config.toml
mask_prob = 0.08
norm = "batchnorm"
drop_path = 0.2
stem = "single"
widths = [128, 128, 128, 128]
residual_init = "none"
epochs = 149.4
lr_schedule = "cosine_restarts"
final_lr_fraction = 0
adamw_weight_decay_other_params = 0
Rows from block 5, named by matrix and row number. Rows with one number belong to one channel. Each number is 500 + 50 x the weight over its row's rms, rounded and kept within 0 to 999. All counts start at 0. Numbers have three digits each. After the name is the row's rms in percent of the matrix's.
# convs0: first width-11 conv (model.blocks.5.convs.0.weight, 128x128x11), inputs 50-59, a 11 kernel for each
# convs1: second width-11 conv (model.blocks.5.convs.1.weight, 128x128x11, transposed), outputs 50-59, a 11 kernel for each
convs0.1 097:538500505509453511535496466531440501509537519492542450457452444450507468480607496542556507542487545536522493506524492499488477557421424346544514432553518460499491465442465465537460498514490528500443534493510433554547530473489528367386502586460462513494477450621591553480454554499503450547523472474430487512490541511476596522465548
convs1.1 100:520520445510508585480491477496488498535432493495495527440418463437512464506521533523442500606530507530482405532490469516438491564467449391428568456476423508517500501556550501448463518483557478466503655538535516418486433485472507511504450539436555506539541490457525499465485459500523478521560531405492505416509532480506543500521516
convs0.2 094:491556455565515453398573488450441518443489435572504550454489527527523539458528593586570526451432501524456468429468503591462477503448431474548479486491475519484484519404490523441617481510525424471490538492574579566504451497487468518439493423514448495447469578493534477479449468498432462551446427530502442625509536419460427508510580
convs1.2 100:511497554413488458476475541405440525549476568521536570495547490542430566520557542447532516425541403490479525583469612502562471508519528506538429429518485553500490466477462478431491471427493526524515571563496579536500497486480554556445451390616570498483511522460432526554501444486502439550535488413553432561424557474574543442500515
convs0.3 093:561495514476568401515559420530389495511395423482403517567530500503556530407445559432493478449478522521499468519509425535503411469454497484517430501494539563484513551510530418567502558491505583489496433535492538536460487473468498538553511330406574521443526520516478564487500468452504397450376472411495552555490441543367529516475547
convs1.3 094:622425519508497514502503542527464512467542456539462430529463483544422510552504494609479490530490426444531584499531549562545537533472361498482543581574475508551566533513461534520510453465512534477510457549524507536488495484588544513550387444537454564465553514526494527470528441556525444539567481461469444490486581546574590532351499
convs0.4 104:513428509521525474464501537567535586570596521550584455425473655523425446553526478526470468558475515624506539530481563568447485526544500434507496535508544543554482491507421589455502524445499464486500510438497476487576507533541499533469464489475561519501397570495476492496476490498485519420488448527498479464500622461472515485536546
convs1.4 100:469494509418408428482503484556482551396558438462494561513516546461394489488473529494500486438477501534440459602532457443579491479402598552515518554555507564535482493534524498517438576438535381513411514468514477477454541536449502565452491411522503434450538419416526515539493498531511535421485461472547456544470570509496528460547554
convs0.5 100:543515482530530538492449478494486582508560521519493419539495464448506515408502491439520503522501459584399501527437462569423544556511493480448512528474541485497580500491516569449519530554476439500477469479526535499580466440435525517366499595484473452442490573488484422507482430470485562572561437483410581475510488564487523486429379
convs1.5 099:547458430489481472547521515500473509476542532588599509510530489429540539531480547566534574523459487468514513506497435567448401497476586438441530510543423472562532527469476505515435552553559515514471540553535507563482472414496578459410538509450435638505486496557448447513539424542551611487474501440525487572495489513519437529478550
convs0.6 095:514490491580450549436646422514515387550526457607525514485485504475673578534522398534486581407511477580541516566539501510466505541510448484418442512453430450492518514529554480427534535500484401562452484520468491552492568546503531508485522556485493512510462481422480452504510500458474536474504541502464509544439487513504507469491621
convs1.6 096:443516574454538473552542463639463525524462472533522536531499472473551524456433505582546486470472473527524494532509487461485477531435459470485529513476545433465512564531480495462434487505528527500435464551469513510515452444513544475503578471561470457534474453413500588423515491500518579565429458542556456473521561508510595434471633
convs0.7 101:523534520567540475569507458568483347437487492482557513497462408522481580509427472396483480466545458460492553548481401481472515503536512490496491495473501460493493551589578629614532454552451444486484542510476532582523526513496434461433483437364486548474438486506483556530511488514466454504586526460410514444484394462589529478617488
convs1.7 100:534524474438487501546516475436516470439508520497485474469579488502527510525531517500415437515506476386563463503446501440505444595527533519497516532511519507440506453468517475571382486461405507433508510506484529448517518475489491493485537515487541364546565467448449514480473511518491476460507542488528430515546437501500483487458561
convs0.8 101:414516513507520461553527527513553474491451641513531487499576518541460431517563504552446369481492369464535444499499528487568523580539528488428387484419469455446465494528535528455464510624532453476530505500456503522526479559536452424433539428516501511520481469515594404464522480511545517541506422504462496532481555497451486549524565
convs1.8 101:435553533429425532547547417470515587479395527592572482500458508510557569473544509478489438583495484446532384400545465484529505516601473576583507595484488415406502434505534581590523460550537500542473493461595435463479540512567541505464471520542501473505516566484503419492499504428522498428482498462491560518492504553506508423465511
convs0.9 102:485499561580405421563571485531525502536563466521530531536420538475491508531516500550568500498485468543537574406607499429551516497461530506473456539560553549554523476489489462525517511458478525454496459609410614541469511513464513404545502509563403517523490517482461499503503544499534502563546438509510495528509453566527575470545462
convs1.9 103:544494470416530497672457485449482549464531455539499536516515507404536379517478405475477495571445559480493491465482504474492491497519480453469504457437568495483473487456499484549555588529468501356469457500568403398499533456533512495409519411433464515568424523503403500476505479501508523447526497499523418516495508481518544508499474
convs0.10 097:577526521463499647466538504470500493526496503567557480554481597487473569557421534486504642577521511469482522519552508446469564433443493455451433491530527455468553494457425528500466532550440468425456566564500471480447463534507477472553482501527508464440503521458465562560539531491385524499485468382491488610363437537581487481547511
convs1.10 097:479461530473521521481528463588565485435541523500389492509436500524560489477454484576448613474469497523427408526542514451495451474565501391505363531499572534486592549517502504496506449476463435451436468507540418469532458512505439396546422534503577458490537413458506535483444532496602471424509432427564586491477446518607550532552437
convs0.11 096:483540510481486474584512439484482532562515469531411511549505510545500559541435456562562477554479501524387449520554470435490449432433434456468479450532490465490427467378451457443466515450522536450525536459488522480451480455526558512474538493504471527473507436441553513496503479547500509454449468439452509461478468543462471519451507
convs1.11 096:494486506593442454560583503453477515481493490451644519546483355527509411544529527492564593483435470529515518524508547467478464517349545510472484493555543452479424520571468505551526529530479561558500468439570491548559567479577561503614453474643588440537470533479545525542483498444552512546448555396569443446520523508613488621503576
convs0.12 103:510449496474489477497499558521523555547457540526556467543478514484586553522475540443527491540535536515460468441522535542464441576525535488495492477522512499514541494501470495539583539467498498518446542561528529478467428446471441446519543504491390471476463444491469466547507507586558519472476416475596355521448474470504445431450482
convs1.12 103:429529476560470559521462510524495467471536465603478444460502472532612530446485515568472343503501568505450486543561548494450482549590429527539513459484519493520530529493417562447509454557549559530495520558414494543430524522536547473478383515491497532479410491492489505507465544520517464482488480463490509502497466441444474447521521
convs0.13 095:561461506475465574513574490581609530594536451418453511452514491516499456457490571513460599444482463589521535510528495450507504370541549490454531483462507477526575478439414504413439483379484404413462499498526457546501492416487519555513496455575507539505543520511497467637570509483501470548463482484501553476479471471496525432463425
convs1.13 095:558441495479409479517515469486441543471532411483497532505600527510431428464563484433426488509422541519511485476456465555506453598550509503553539615510494527529473484509448456521493475470444537497452481491478492483490536556410527520516526419524466427528457546522545563456466440466551495479472628471511458513483531547518472552432432
convs0.14 091:490483536539455434582509515469562554451406524374550402447543589519473497544488511457492567423428442496585516568441500463504520465476495487527505449501527554433458481578550539499547516499508518449480460413508530510532492453554477510369513504463434558484394495506447469592504543525504526432566478466562476400536557543455500484529490
convs1.14 095:465495522494486551597437429460470486521480467414502474479457536425474496599435536521535487570412577456496502484469468528458484421419437516498400580509529435439459432522468525465505544573591423544477454488480532561483458556465520509483443502561445526518471564565521492500528494482485416483513477533413543471480543437493445466553464
convs0.15 103:479489464454457570468459523485481488518475470429523426507502484576467487455426469458440483509575490380474505507424524607548475480589490482530507532501506480496468494451504465517511439442453522506534468444419553494428431540535471494455636547508445498549494465507452547617495491464452484486419466429534500480487465426464430552496534
convs1.15 102:544436441521537448512467498564482437568549490520440482463546462452497504394519545452458493499538451489511470483484514518513468571562510488602601468485481513497530502482485519456593443461468498526528427514505500527590422465519532497472525540537431501446524413426485444458502555525512564549519509470551505484475489474503519519578501
convs0.16 100:465542414562559488456563469499509499544518499558525602503453475545426422460440503508522476476529483522493535416494529578557538464543529582539465459535500529472505551473427462433480481390484510496475475440539429473525474503501432554470512511501488402460516489538534551539496545491492472461469466543482453524502585522432466486456513
convs1.16 101:450522500480533630503516517445454545579433476470504470500470419499519552470500526464504451482514474477483567448513474461455484575416529541511506498558583528521486513483517512506449500549448498457528424454542534442451436481488504537458418512538490552502494433538544483518505493478478502478466479465451395555524501511470476537408462
convs0.17 116:569475451406593474505575511507529479510496492508506597537518421518427555541501590608464445485487510516469519544549421620504444586506511532494499505555458498442518482544526519524495485475479498472494509484504477393449472544471445506527442504507486414567490471498472530555476561544499554603527499587511484443481490623548557478469496
convs1.17 117:505489509510563608561517497578518493551482494521498444484489503491431588466471545482588518437574515481599548583560571335600551427491467497500545461464482547452533467576469487521530436478496444474461524502467539478636470525517512464467468461451499514558505521485519572542413494465502509472505548496499521497509533579627439510457469
convs0.18 105:527589503497547422517466457413445464580493536452460520520500508510466614582462482507534652527452509479564523560543515467563495495386480553518496542506521490446501521430363494509569454451499484508465508519529507502445455500474475433571534469464477427491511525555430483496471486461460456459461453393500376459499470440561537524461493
convs1.18 099:440512463528497494490472501444480451546501470531473548538494562443479572528600537442525560481503586530507522433560476466465504400430402480520532546451430498516482534490478531528504415575535507512505596537427508551444525367563402488512481412571438476514497532518413479509527593513484562517537543439454483499484443566601428461517550
convs0.19 097:518505583564432452367609450576557525535472419561540508494460515446527548527572505468504561416527503430486519478507470486416522493415483525436504464464443567488491472482468538489554561491461614571487563552530507511496486550442517470561480363535554589344537559545505485486526515572519514528390518449556414523442473493440444441461519
convs1.19 098:478489485537482512447482483534440498513562554546555433543474533483488654565507441582423554454518516550475534545470526507466501476450509536510482592593415487506446539573466515533430553473498450441514668445500510538539513487535495369550491518485621511421519543459564506518489475528501464494479520452521487536443543468525557542486401
convs0.20 092:531537539582565552475533471463372620509508522494472421486423483475541560546545421542564505531463550496496455511552512453418520444412497537546473498479492502454489636463459470499466477443459494515468485489456470434482546566489490453551507478462474444482518488472500577577578566497595468419527457526470457463448520490458543442494553
convs1.20 092:513484460434416422466445470485462462473467475443473538451481429490535572478569483456499508588508585582543554581534517457417573488556441449476472543495449582523449507507495491418498477489495518499458477545509436501438525452489449568614515501439476495508558434513551483467583529498535550567484677468472491515526517470458507564418481
convs0.21 091:498471516526460471539424506385411632486608511527386571484457462477494475493601527547398527456604576603416460472450528523512425577501526555508544496459477464514494511459377463450539509404488501501512529477495450538486456447453515526543421442576545427524466578489495443499508490560532486500466624508465569542523507547469498465532437
convs1.21 093:520552573500524568491471457474405489490521515463455512523536475525468498488550536525446471509535530439501513466453529539465483507445571504507449516557513468490519591472502458586532564412482549512543532434489547409548447552451554453489591452458600456508543515515419490483517441451496517445533525549525413532532483501521500465520589
convs0.22 099:514526431575494490531545638516469505504444452520387446490542583593497497477415509568426619557509503493497628531476537450424542518502428478482465492469495463507522505535483573547511509449516477480528446451614518453534483411485533366532481521516517427454553537452515472536465480485507445596435450395526505510561451445446469481501418
convs1.22 100:492492473485503569477460538585529364551547451573455528521495526460434525417491577451515555433563421571572422496569435555517427497483506478475434486483467570481383565493584553536586504519508562602590548526520547468533516379387532480461508473490573533503491570572521490475462452496438463507479559376490527437527526533583539629449469
convs0.23 100:617416552517464491521552524494485619484519509426527481549448527457450505456504593438532500488512562528471538528497479548557542534563518490508513548468531527541469507472497453503482586525525461534507598435530424497434548455492610595452470601543446568490505559498508549452440543446489481491422428498540535539450553413468498531507475
convs1.23 099:562465502413566492541469460532511511415601501496543498487486581503420499489482549534634462533474464538390459487491561501540472527479392500471426469531418480572508557498442570519514450515613473650589561466527528489645490582430590540498520543521516527499470455577511515578489465522484517476578460398642533494509511542402465503419474
convs0.24 102:551488548449449408500557515481531534519496429484476468500508445526560541535487473496463444527516583470583469542446554509463432561479537472507499478473505443516512529469520521482481473473520502495515512539562505584467444436518474416489380548470556486493514515490596429511494476524506549500416555490474507512503473559535519575573484
convs1.24 100:486474452462617574502541550535430554418502514504541562496484451485451478458520439531559507499467510522383406442406474550541524425556514510503577516509475527476500473446546468451564492509486514498411562405472518528516531465502509495447548548500535458464496565526560460537456498491461533540502500517518387488545558528500515492426468
convs0.25 099:534494544438584510524525454471540527436488479470478455471490484400484452514518597586423544554446500395441480501560535524538477461524531506498502483475499468501510541480499530591526557494486469504534439458504540538531467478560436541453498431471476497527459487598533549478475507533443446481563522485602560479429479594440582523436505
convs1.25 097:492409448572473544429506439494521477442474530482597531514484410511508577476466526524537588532548499462435558457550485502549549571558497545496550484457458510536460373466522498535498507490503504559528495548464479573489522489567514568497488362519601492554513552493587512543476473442567480482501510504433539479488580499477483489525484
convs0.26 102:476562538504525503508482603441435522512496616490480445498521476558548489499503516459519459497519456688534542537532467531514511504380497459454471489469466504527536553445408456483443502429490509503468463521490449442507545527427496495512533456529520516583502607602538497537509495535514569520533427457431497498447499466429503437552514
convs1.26 098:469480486507536469534532512456569485444486481456524439516476479524470541517542454503494500499522468629520480539479479492552464353434482587446489565595537416570532524523560390549515468566523594502419443449587513550460477524493525567554461398453438464541483533427506476603500493489570448519514523456399490527424484515458456569427496
convs0.27 096:461497484517580506496481538498576481477483533591586585414454433488546586488483515503529510535510522549459487483557546555480631515510543478513466539490438392429553384549436517539426496468458522473551552434425507509512448495457463488506562553580497447485481530425526564559573500558483450505491462403489452478555395450513530582615523
convs1.27 096:466467528560485467549504558535418416492457510575523517582547498438510512501436480432538516499501484544458506452477412424537474517454493602531575520465508502501486536457440516575513533472569457485524462514479461544537470542520534522421559445452444450525453515438473495468574502554520475530447486475500415494486524530506501422413485
convs0.28 098:540504496499454552555489528441540569452469482377568418524574447557471539490511491501542489449414547606539531516473559528512558496467453454499494493467585442506520550447445458420557475547450483477503536503498492487455415464478464466544519504497523578500472368449548497500477408512363434574535513384559486470520557463497483484485567
convs1.28 100:463472502482412483541555441552454463453443396479519470477548408527496550536514464499494503486466544591479531490485540542502512518489549459534481451489580428431509553383429528433554570478503518601527443470482555528531500528535435534483588523583515462471476519480568513519459489420530500591505451429451478492516511495514515458524525
convs0.29 096:450416480395516536460450521513570463541548485504541491570597488596530510581481496542569512479408546567520477464428461520492493490558420482518494448443524494447520535709592501403503409390531472504498498504494560421530551438441536489520477494548486544495517461413536569475525445456404477498467578409539515450441459547550466498506598
convs1.29 099:386522433563507478424520642615434519448458523528493482469448486535521575520518451508489454534510500559443553546439556622469466482581442535596485448484459451488525591614524543472630468572551628415412422475569539446494536569495497503441531476520470423505402478558547545492498494482500513547561495370528525589498388436562591452527573
convs0.30 094:483520499470435495527516426469441482449416561415497531553509540536469454451437505435483545539521582510522494485471510488501452511450473481540517545495471532546445506602593539392507403401501555477575468480445528458414428407464581477497619469501466494475439515549481550528521449493454516421460506556517473469495508559471467489526606
convs1.30 101:516580521552498589489426499479453593472474543478424461469494527452474366415462442537399514525495561503558548512445480492500479552472488402502478512478441468425404464502524440529462506504450622482455552433600589536484495489503496443472483383473483509480551468506462427486473517432528444467473508478484434436539499428459458467555430
convs0.31 093:544542556539432518508522485609566541502540609518435462483446408571475491513523480523522424495549447444500521483590479486538521488476522490467499463491497551441429477613520566486489525517459459412480555472538500502500461509459459440553515524587498527508476472509585520559560488620551436466535512480450459501379514448414578409453472
convs1.31 096:616508460493520596548572488492513490435525491459470522491511320525468397470538433462514472470519565450584498528451479442559502445495503466582446452525517423460511496502483477522483471492536544565430538539509558495449492426450493458465561594428556486476540421540495434446496470426500542486462502541521419501455427630506494452384478
convs0.32 095:489475508517510448495504445395486445591427542562492486446488517594611437458499553529450532611534507531562446470464499498427433504477559549469495491475502521452449535470528443546458543477546557504496524554540487468491517526444507474433460569504531544512500433511465478472542594557570525415425481470467498451502428459421444462463580
convs1.32 098:412452499589461491478504508519453469429438519433511523602594563559422511514482532545485392433462472614471474465554517487532472452433488548544491450500505417484509501538499467457476523545493526499497495429556554436494471470539570479501433557480526461468470488479472482507471477526488528480514480493520524507476490473534530507518464
convs0.33 099:508534659524446477504525536448426471544561469500454453486528514499417567500541575518431481486467515519586469518451519522534538555529423461461463460512484427525503519712590637449513509517489519461509475473532450453534491500492439467441562485370493535511519539405450384502488583468504491541510539592440414492448584459548546516558490
convs1.33 096:437443521446469561548560439547482457452526429453429521415499391512449504544519501549507466476503466485442573469415471538470509500525506437455506502494501424465428495573552506482616575442516526486407493541610447517457444513496472504494514495480463477464557493550553452460395504527472521451572478478552552452519470505434641598468565
convs0.34 109:591532443645456519513432553508528550578494506475499529453485439465485544529562525511514472538507521327478494508452521490561464574539444520534481485401492532465436456429500514512503450490525533530526502554513465489480533490475510526554471490519455524531408534407494589525499559515539481476517601502415487471530559526521493480544516
convs1.34 100:474474542535445490543436571554470520456516466445545557452453535480520490605461580457480493501586497370466498455591505461553495459647377398471493520504572529522441569432509473506458520504525460496512489568491464467520545605466541475495548503474439480478487576464439457519493579562494497526503596395428526487482514513456476505480577
convs0.35 091:566519533460476514503496486548474339509529676624549490624573567538533464459451479456480510458441506488577486453493471470462494445377434434431556553558574546512503485506525383499503518447515432473444550462545488433490565483511537498562553544556538511495556504427485453437498456499544500481494450495389578530456505461461490501524523
convs1.35 091:515463419508449403397483486581419433556465517443543548529543438526424550546578560564484476516492448474469555488456476509643529496537668641500476542512433489445377484532557464505516535472467539433607549530551541472538541489447533468549531459501510486461506476470517648519517532586558483466511472319557464599449479528366448542404498
convs0.36 107:563488509504507523478601513561549519404430503517453594558534486529489551430486558487578479480416417578503553514503428539533571549529529561506492482487452492506475492541467509481544498493505397515541445475561473494471513585570499515437339570498483519505469524557582616576515521506516468457476468473507452534459497490542474468517481
convs1.36 103:508418452500450490465491448509433471583506511529517516452495527609590468541470503507406484435526426540452414524478460476473468543473484543568516569491552541423472560465507518461582534458520441506602493451516495505508494492437462473471475522469477454549553425558526545515474523619507481491419478438429456551497469408550486527548491
convs0.37 095:509561447524438594481523572632549497527570509518482494433435535483558429499479466470491471490412495510493552475473538467548521497451503481479509557429466507415419453542510496518464469496565513470463460469471432535475545447581472595451530508528511581540541439585419516578581550477521516438523517497477416544450498491543382552477452
convs1.37 093:510471531555468366467466464566515494513519509514550509526568407599606583505450455521451494453621425427512536441516437524444489532443531462476522594517437516547503557409482531496491539429509473630450525535372568509559579570505507516482437613483554478480513446485539469453495432514461459478433578464453467440455501530522504492482406
convs0.38 099:539466554509482490512443449612540470499499436489400510514633582475560475476504447532475448559534480410581476535520572465541488526473508514448564497434449410468439443481482526511428463500475491464620506506511507505548528569418488582515504457523496558477382523486483485463540461470549504496484487541546466403528580522476524442403539
convs1.38 100:556501565527468533546529471539506480434455600584604595547442526491478448577496525483544534556418534528474456429475481503437506463518502488438472470515584510450469381537559484492454473524455408494607405617521572474488427466573580515482476533632509437475533545507553458550521492529552489480496484423521509519411559496546447535552531
convs0.39 097:503516571499508496534560448458540519508530517467542522527567563507447583519435504551510427413519535517488515500478575509536466491510399414475454509460435518438512447521501510510495506513535489418493598624551488441516547523531545533422527474445473438478511474453468529514485508550466536530452456548446439498513556503521560496471404
convs1.39 098:546515499424518499511473525499469466555367477527418444462465505511519568574601435507551511476599592537551577490488487507528494448473386422411339482433451453442484499539440482412507524546501431446512546531476617468591547545445544447479505432505520480512461487481583509577567532525617475539524494365582417545413608517471435557430512
convs0.40 120:453497562570511418513493526536494486476461519483544531402513530516435579472488529633543511442480504513524441471510461494458501506494496472513576483518558436440462458485560463542505497522451547515535464510526540580502550563520457454485471518512531529544489482603490482507588500543507471481462478497514501465498525417633480538553437
convs1.40 114:476523527403521445340459449438494487521486420452466504447523527532568531464447503504482596497603453497504476480470473554527491492526512451510516484541475568429518461574528472515515473504464561508590492471525494468429544429491423492574537580495494469433544439529405481406442495486517488494524476526493501485561560534483420440448578
convs0.41 099:472508427513492517471469534556468496499385533472487479580477508512546604527467481461479484464547439465399553452484420528406524513536527509449460466465476443465446409535568515473480534526462569466462456528462470491508478513485583501493597491575488476471523502421444492455481509570581518633527509462482558541455487492520455344467586
convs1.41 099:511527487503522494445543557582427460480514647531544508462557491442454463561521548582518503513472552502442464545466528563447499548524566505560619462498396543505633589524542422600511435561424515575428475423520567507510505504608481491519535361515490492432522527445466534562551540513543571492491529460477495411507470432472567552467565
convs0.42 088:510521414542533627516432478581440458467529543505458419502495526536530519527458591623529509541496613445500535451436448601526508479546593464507536520486476541516560483576553460536354428481497590517493492445456521502559477458459556512518463455546566483381456484511467477496473554484489482478568550526467452438412489542508452521462575
convs1.42 098:410458507504527499481532491465528538508534462489479577491436514449479519467458522451455490583625482426461470483449509508479483583426481483458465545554568567440433519452533493529491429515499523464483472472522518563552487446535529473509511553538501492553483411462515417478441496523539460454422471489430473541530566485522542491519479
convs0.43 101:555458569479502472507606501495510481585422526478447557443434457521545467522486473449546577475586527499559591556548469461525430514463495558455506490435459433484506506517459475484546481499489475448485421501416526422471487560435495389636511529540459535452515499505454449424516435548573534525515542402513423493503500436530558417547549
convs1.43 097:555546441551587455511523513554555483473518470535529484499476559456499425555567451531442533519521447572536515502576460470521474521511459495498503584515438597468383575507516533455523579478510514571484482481522507476487553537507429508607516501446616481538450510537407463449486531503438420540505465470366500584502500496453444530546525
convs0.44 102:508529533489517488540543547560437660555589496557513478429490489496580534560466512460497520496417461467496463480535515565474514520543523489574579468445502437480461467404584448514512468497488582637506453543456501543493386461490498541515551515485526511482510493465442497502513471508527498508442517535439449481412473538550598540527465
convs1.44 103:579476519404370399423508583625503461474505526587548458489495524489616544403438482503409463532509475421457445502463439519537511505624527564506483557514590495502458473474492403451479465454423586481540490485513415530466460532558484475524487492556515545564501553487497503532508517485466434491517466579465479420520617518555574607540561
convs0.45 092:563521518409513679540499482433515499434498548529513503579535505480480486587487448554455499506513462472464477588527582472543446420564511501516514502491447493464413423488482527532501445570535472467423534463476554470465444520503473536444472568536513497415530532440477462488488493484414454502498515556511448553450428498477396501442564
convs1.45 093:521614499578493453456502483509552465566509517459503407460509534499523586448486514486521464513413471451459507432484473486529575528465525566565476510522426488427560450525597433506495520525544492463566506465539478546554494502504501499452589483503456580572485504459511522541504438480488536552540538513539488486575517474544530561596484
convs0.46 098:498513474527471487553466505474521495451481426444496491658537596544540547465475549551465562522400565493448451470500526447530539542492514433475506514454497520491536506497564538604393497476484488522380485479502455512489485526398472496457481441426417482536500456509466488519537539462410507412537434463481528455473556494537527465494545
convs1.46 097:457480588597521517563489536574517462519414492551445508453499488544475546547492587478521555460448471420524557530564459553560448542442490452584504513569480454634439507512496550419579457435475485542406521531524436512484519490439486429501488482517490480580588514534398545570506580522575426520511507498471446504540530503419481483543543
convs0.47 093:503472562469492415499584545480500604506477569515553468471599499604524573473569533455489442521485470506599520436527520481447429529518686538511555501456432397457564501493487545517537546479501493555437525561512476555500462526507523433469422503487482463501484450455461428485527537500603477527544578514555411515556552527491541538500489
convs1.47 096:490511531444594527531584507509459498509622502511451559444451448502531474416505430526481601558512426522498535533477510458537563445489589433547519482513481510443388506436528478555569484525488510543470521515532492493525524597508465538560381523496513556506452482463482495495455414558528552462509504543487555444473524534506577467404449
convs0.48 100:512501543500448489590502521565631503471529428549500470452468486588632466442510437549503455506559429488535540547509419470487485484537497481523582550525498450476444357526452593564522500462533475507557460482514549482535539547411417471475484440495502462512499615497472566520601583601513477477514473511550470508480526515428559648377503
convs1.48 102:520509514454351505496459567528451499461542465570542552437547539463512453465542514515530449419487455591521523518484448460497481487659443553472519555474500523536585542417516362526509546537485484517434473607513399446496487469532503558456535385484480437462578469442454418441503428464475451535462498457528452576460480527550515451474508
convs0.49 105:537538579424559494407442484511502534447523565482545538515433509497508519571433463510505491494441506492479506535467404630498550543407501484495463472489529569486425457503457523571528499454480448485544512455513459446515519491458582449459505481488513514467502464491538516519541516512552533486534469551547500479502479471317495472555567
convs1.49 102:481550480396509510585539467475624443423492589582446487456505449449549554545482470424501503523419526608477499443454537544456488545452486523464468447462531538420445534435537523483502509521567496519561502423452457523484467489430551624516559516435494478519512479416534530531522437506561441546522526492595467483446439379478500504580441
convs0.50 101:480584468516466520533507442462531591394467488476486468491526371492388495421471491356456538557560498413621408525548539550459542508545483463452493470449473497484548491445424437415524516515457583531529456502361453502564525506534526605515400491510541433624513515486546548535518579421509526387602479544483461521607488458552441445458442
convs1.50 098:395483482519476519541385517486442539549481463505506546468525536436565475443558487461466561478472546507472430588481481458588521447631501515487512556521523499585516542487587413618517499457569481571592367452482473451536391559471515593464542422502455565447556483589477571457488518525513476462460553440531501538490500515396451450395459
convs0.51 093:506495488537529528452570579484498567478452516477511504486511570467364501630430545536599504529549449435529506492554491503515504488425428506495454506510504610494539575446553493479529515490473473503469587496476551551396470483589565393457507539440468543464491569522521462450560535553519514463617550401391538503488577457516396502534535
convs1.51 100:521548468420463505504536496524436481544503546476448531499547497545494526397493548434532413431498528493439449554514503498562561512526551485551509486562553467495543502575489486478515498473445485514415432505460494527477512480511521501458538542512565525494514447461499513482470486564548579474511539556522510510609506509529463545553540
convs0.52 100:514524467486541568553549516474600453525453505478565418471472441441440516501512399512481566474466514468507437448451531449526507579568455570465529474524477507444500479589645517539519522528450466515518521472486532519545473465535463409496431522465492469533463557570488500551453481474503467491546432514386579507543467465440435494511512
convs1.52 097:437542428492533524455453475638544465451528541464507487478556511541530551446481474469484501549437463499496450516504515567540536496598507463562510539467461545486482439476436444469521555502464486509512491490461531458480497543491525459473474489582448530448448444531453448548472421523538529520501506454538520498478532482461467454467467
convs0.53 104:520506526587474478446378443481545502465558540587503526470490609554473511508528460555588470455387454437483544504533458590484515485545500567527535529510508483576627485431457549569509520494534520484479452510471441412435519441430485636488403493505425431579426530532489530532517538494538559479500519440468372521446534501557592645413525
convs1.53 102:472498554594458529472501524519426506527429430519412470573502577553502423470552527516486449482467492454470497477425496494416484528558404485565571527456487542534499563520542369427485455458401534439584434585477536518516543508567520502405557495604479492514461494521537580582580580517614500494534480463528500546418446516517519617464472
convs0.54 103:498487478527499544523532432509502535421549559497486466508528515513497562440440532549494532499497571478509535540464578536454563572502515510526516503481472496458505544536480445584556478481511533531415497463562496498544489504460472447482530445574503517553397506483502472560468522475510511533424521485472529475506530454421515459529504
convs1.54 098:527506552450581501443500546464447472492477436424514535504435445507473430509516488434467524487476486568509452558477483515517527483534499491450445504436452480484424589574403469470508561473528534529506558553542447522499452519460497485546523489639500516489455492434467484484530480499488488507527577418499446583535551517486528484462451
convs0.55 097:526522540449534469517562563440531480558447467520477485524528567636423422499394471497441409442457503457411516434439497498501511578516485484539561479529512491582459483444576459569464552467393440472512516494512526512458508567550474532510513506601531524481468419570414551556520525504507506503453413540514520527520534539486405479462496
convs1.55 100:501462547508526476499431490511482400472561553471523550442448507503459491585523526539429470476525485489495472474545509450531512477511410466420497508519541513475582454532481463534518426521506541450491583426547449550621571514467498493531412603517494536483524493552453462550520520465457460499547524479566438458558527472511459571572416
convs0.56 095:588438640486454544551450483545498495590590576506512551480460487419514413494591511589507416456553609535497446516515565559485458505597563599518482471470477451537518522512548518531557501492506589507555454461343555541497601562546503533460454457564475444520444438529475466506478555534555537507519539472490525463542456504614423524506472
convs1.56 097:474527576600513508552461441529440497431463393485442486523453500470468503535496505484447534387513511442445578444487496595568457527515381499537603476551475419407430442510503463456552539465493547468547571441450462447502489537518546508490486504410470512596524526497530519500526504483483516486495569540444525529629467457415503560473579
convs0.57 095:510518426511451602498499547564475551516540538429515431432466430455496462485477456524531523611553484446496518411573462471545482476515498520546534542483507480459537456545606512539542480555495481566442462496493452490569476406470550514563530511505471550516557546461563465480468566473562469600546577568451383374440514477504547462475462
convs1.57 097:513554566407533443466511524501535522545368430514496521504638546538469549545539441435539421514460516514527492496513570400502429402516411465476439446506461510467446472566473511554504527527519499592465551478613497521541470459475472542422472504440490501548420405507530367488398541507540560527493536566548512465464417540458485536523525
convs0.58 100:482414466512438648488525470484512521538475560568520583520545580580462499494459489527638542553515454479454462474535497526511554440504514531503539516455526525475468540539496542475514482407465468487530543583533478518510552529534536518481469533483496493481482538511462431552556494542553496452478450496525465582495558552416448460537507
convs1.58 103:520594570543557479525491539591384472497525485499426456512425557591457495492493499508493571515458436518527607493571546447552495473556467430426585578467614548449493439481513559512495512560455531576584544486474472462470394572504486515529525509466431432495525485493549541523523528441519502465571577548536440444438489477529557482549389
convs0.59 100:610398539425571520473463498481457440505525487558528467487491532476482507466518612475528485514600556381525535495500518598481449511451485495506523514491469462498457576515542486536577541485453468489436539559536557497491486549538504507537500481554483481459557449509525529543516556461445508447576457483558507527544507518585492452489461
convs1.59 099:500458500518511510521509448503406532449537469524365442473508448527414332422480462471508422480533526495470556522474478502508513534531441551557413537502510571522587483528597491490497538444440544539483564501561519519412509482548517372519513537515560480514452506509482517471496468503524529545474571410512520521486465501482522442470539
convs0.60 097:409508505551589470421547474555467548460496462526492548565504470534430488439475513469534515530444519477497426533434525434440539395447469488420520510529511508551517526493585575497486514451496503508488517456486467499493501566544519555448487539463473476573515509526461503533539481507539489479456487547426514422505462639491555499574584
convs1.60 103:491499434470506526525536530559516413576531417486476439466487535495602521462497493569490566441398539535482488539495622584506469561428522468489447478567470476517546618449424524515520485451498423466519563560549569528538517532435445495487457548534452456576468519508437491517522485465431440558502475497383570587433532477460462535495524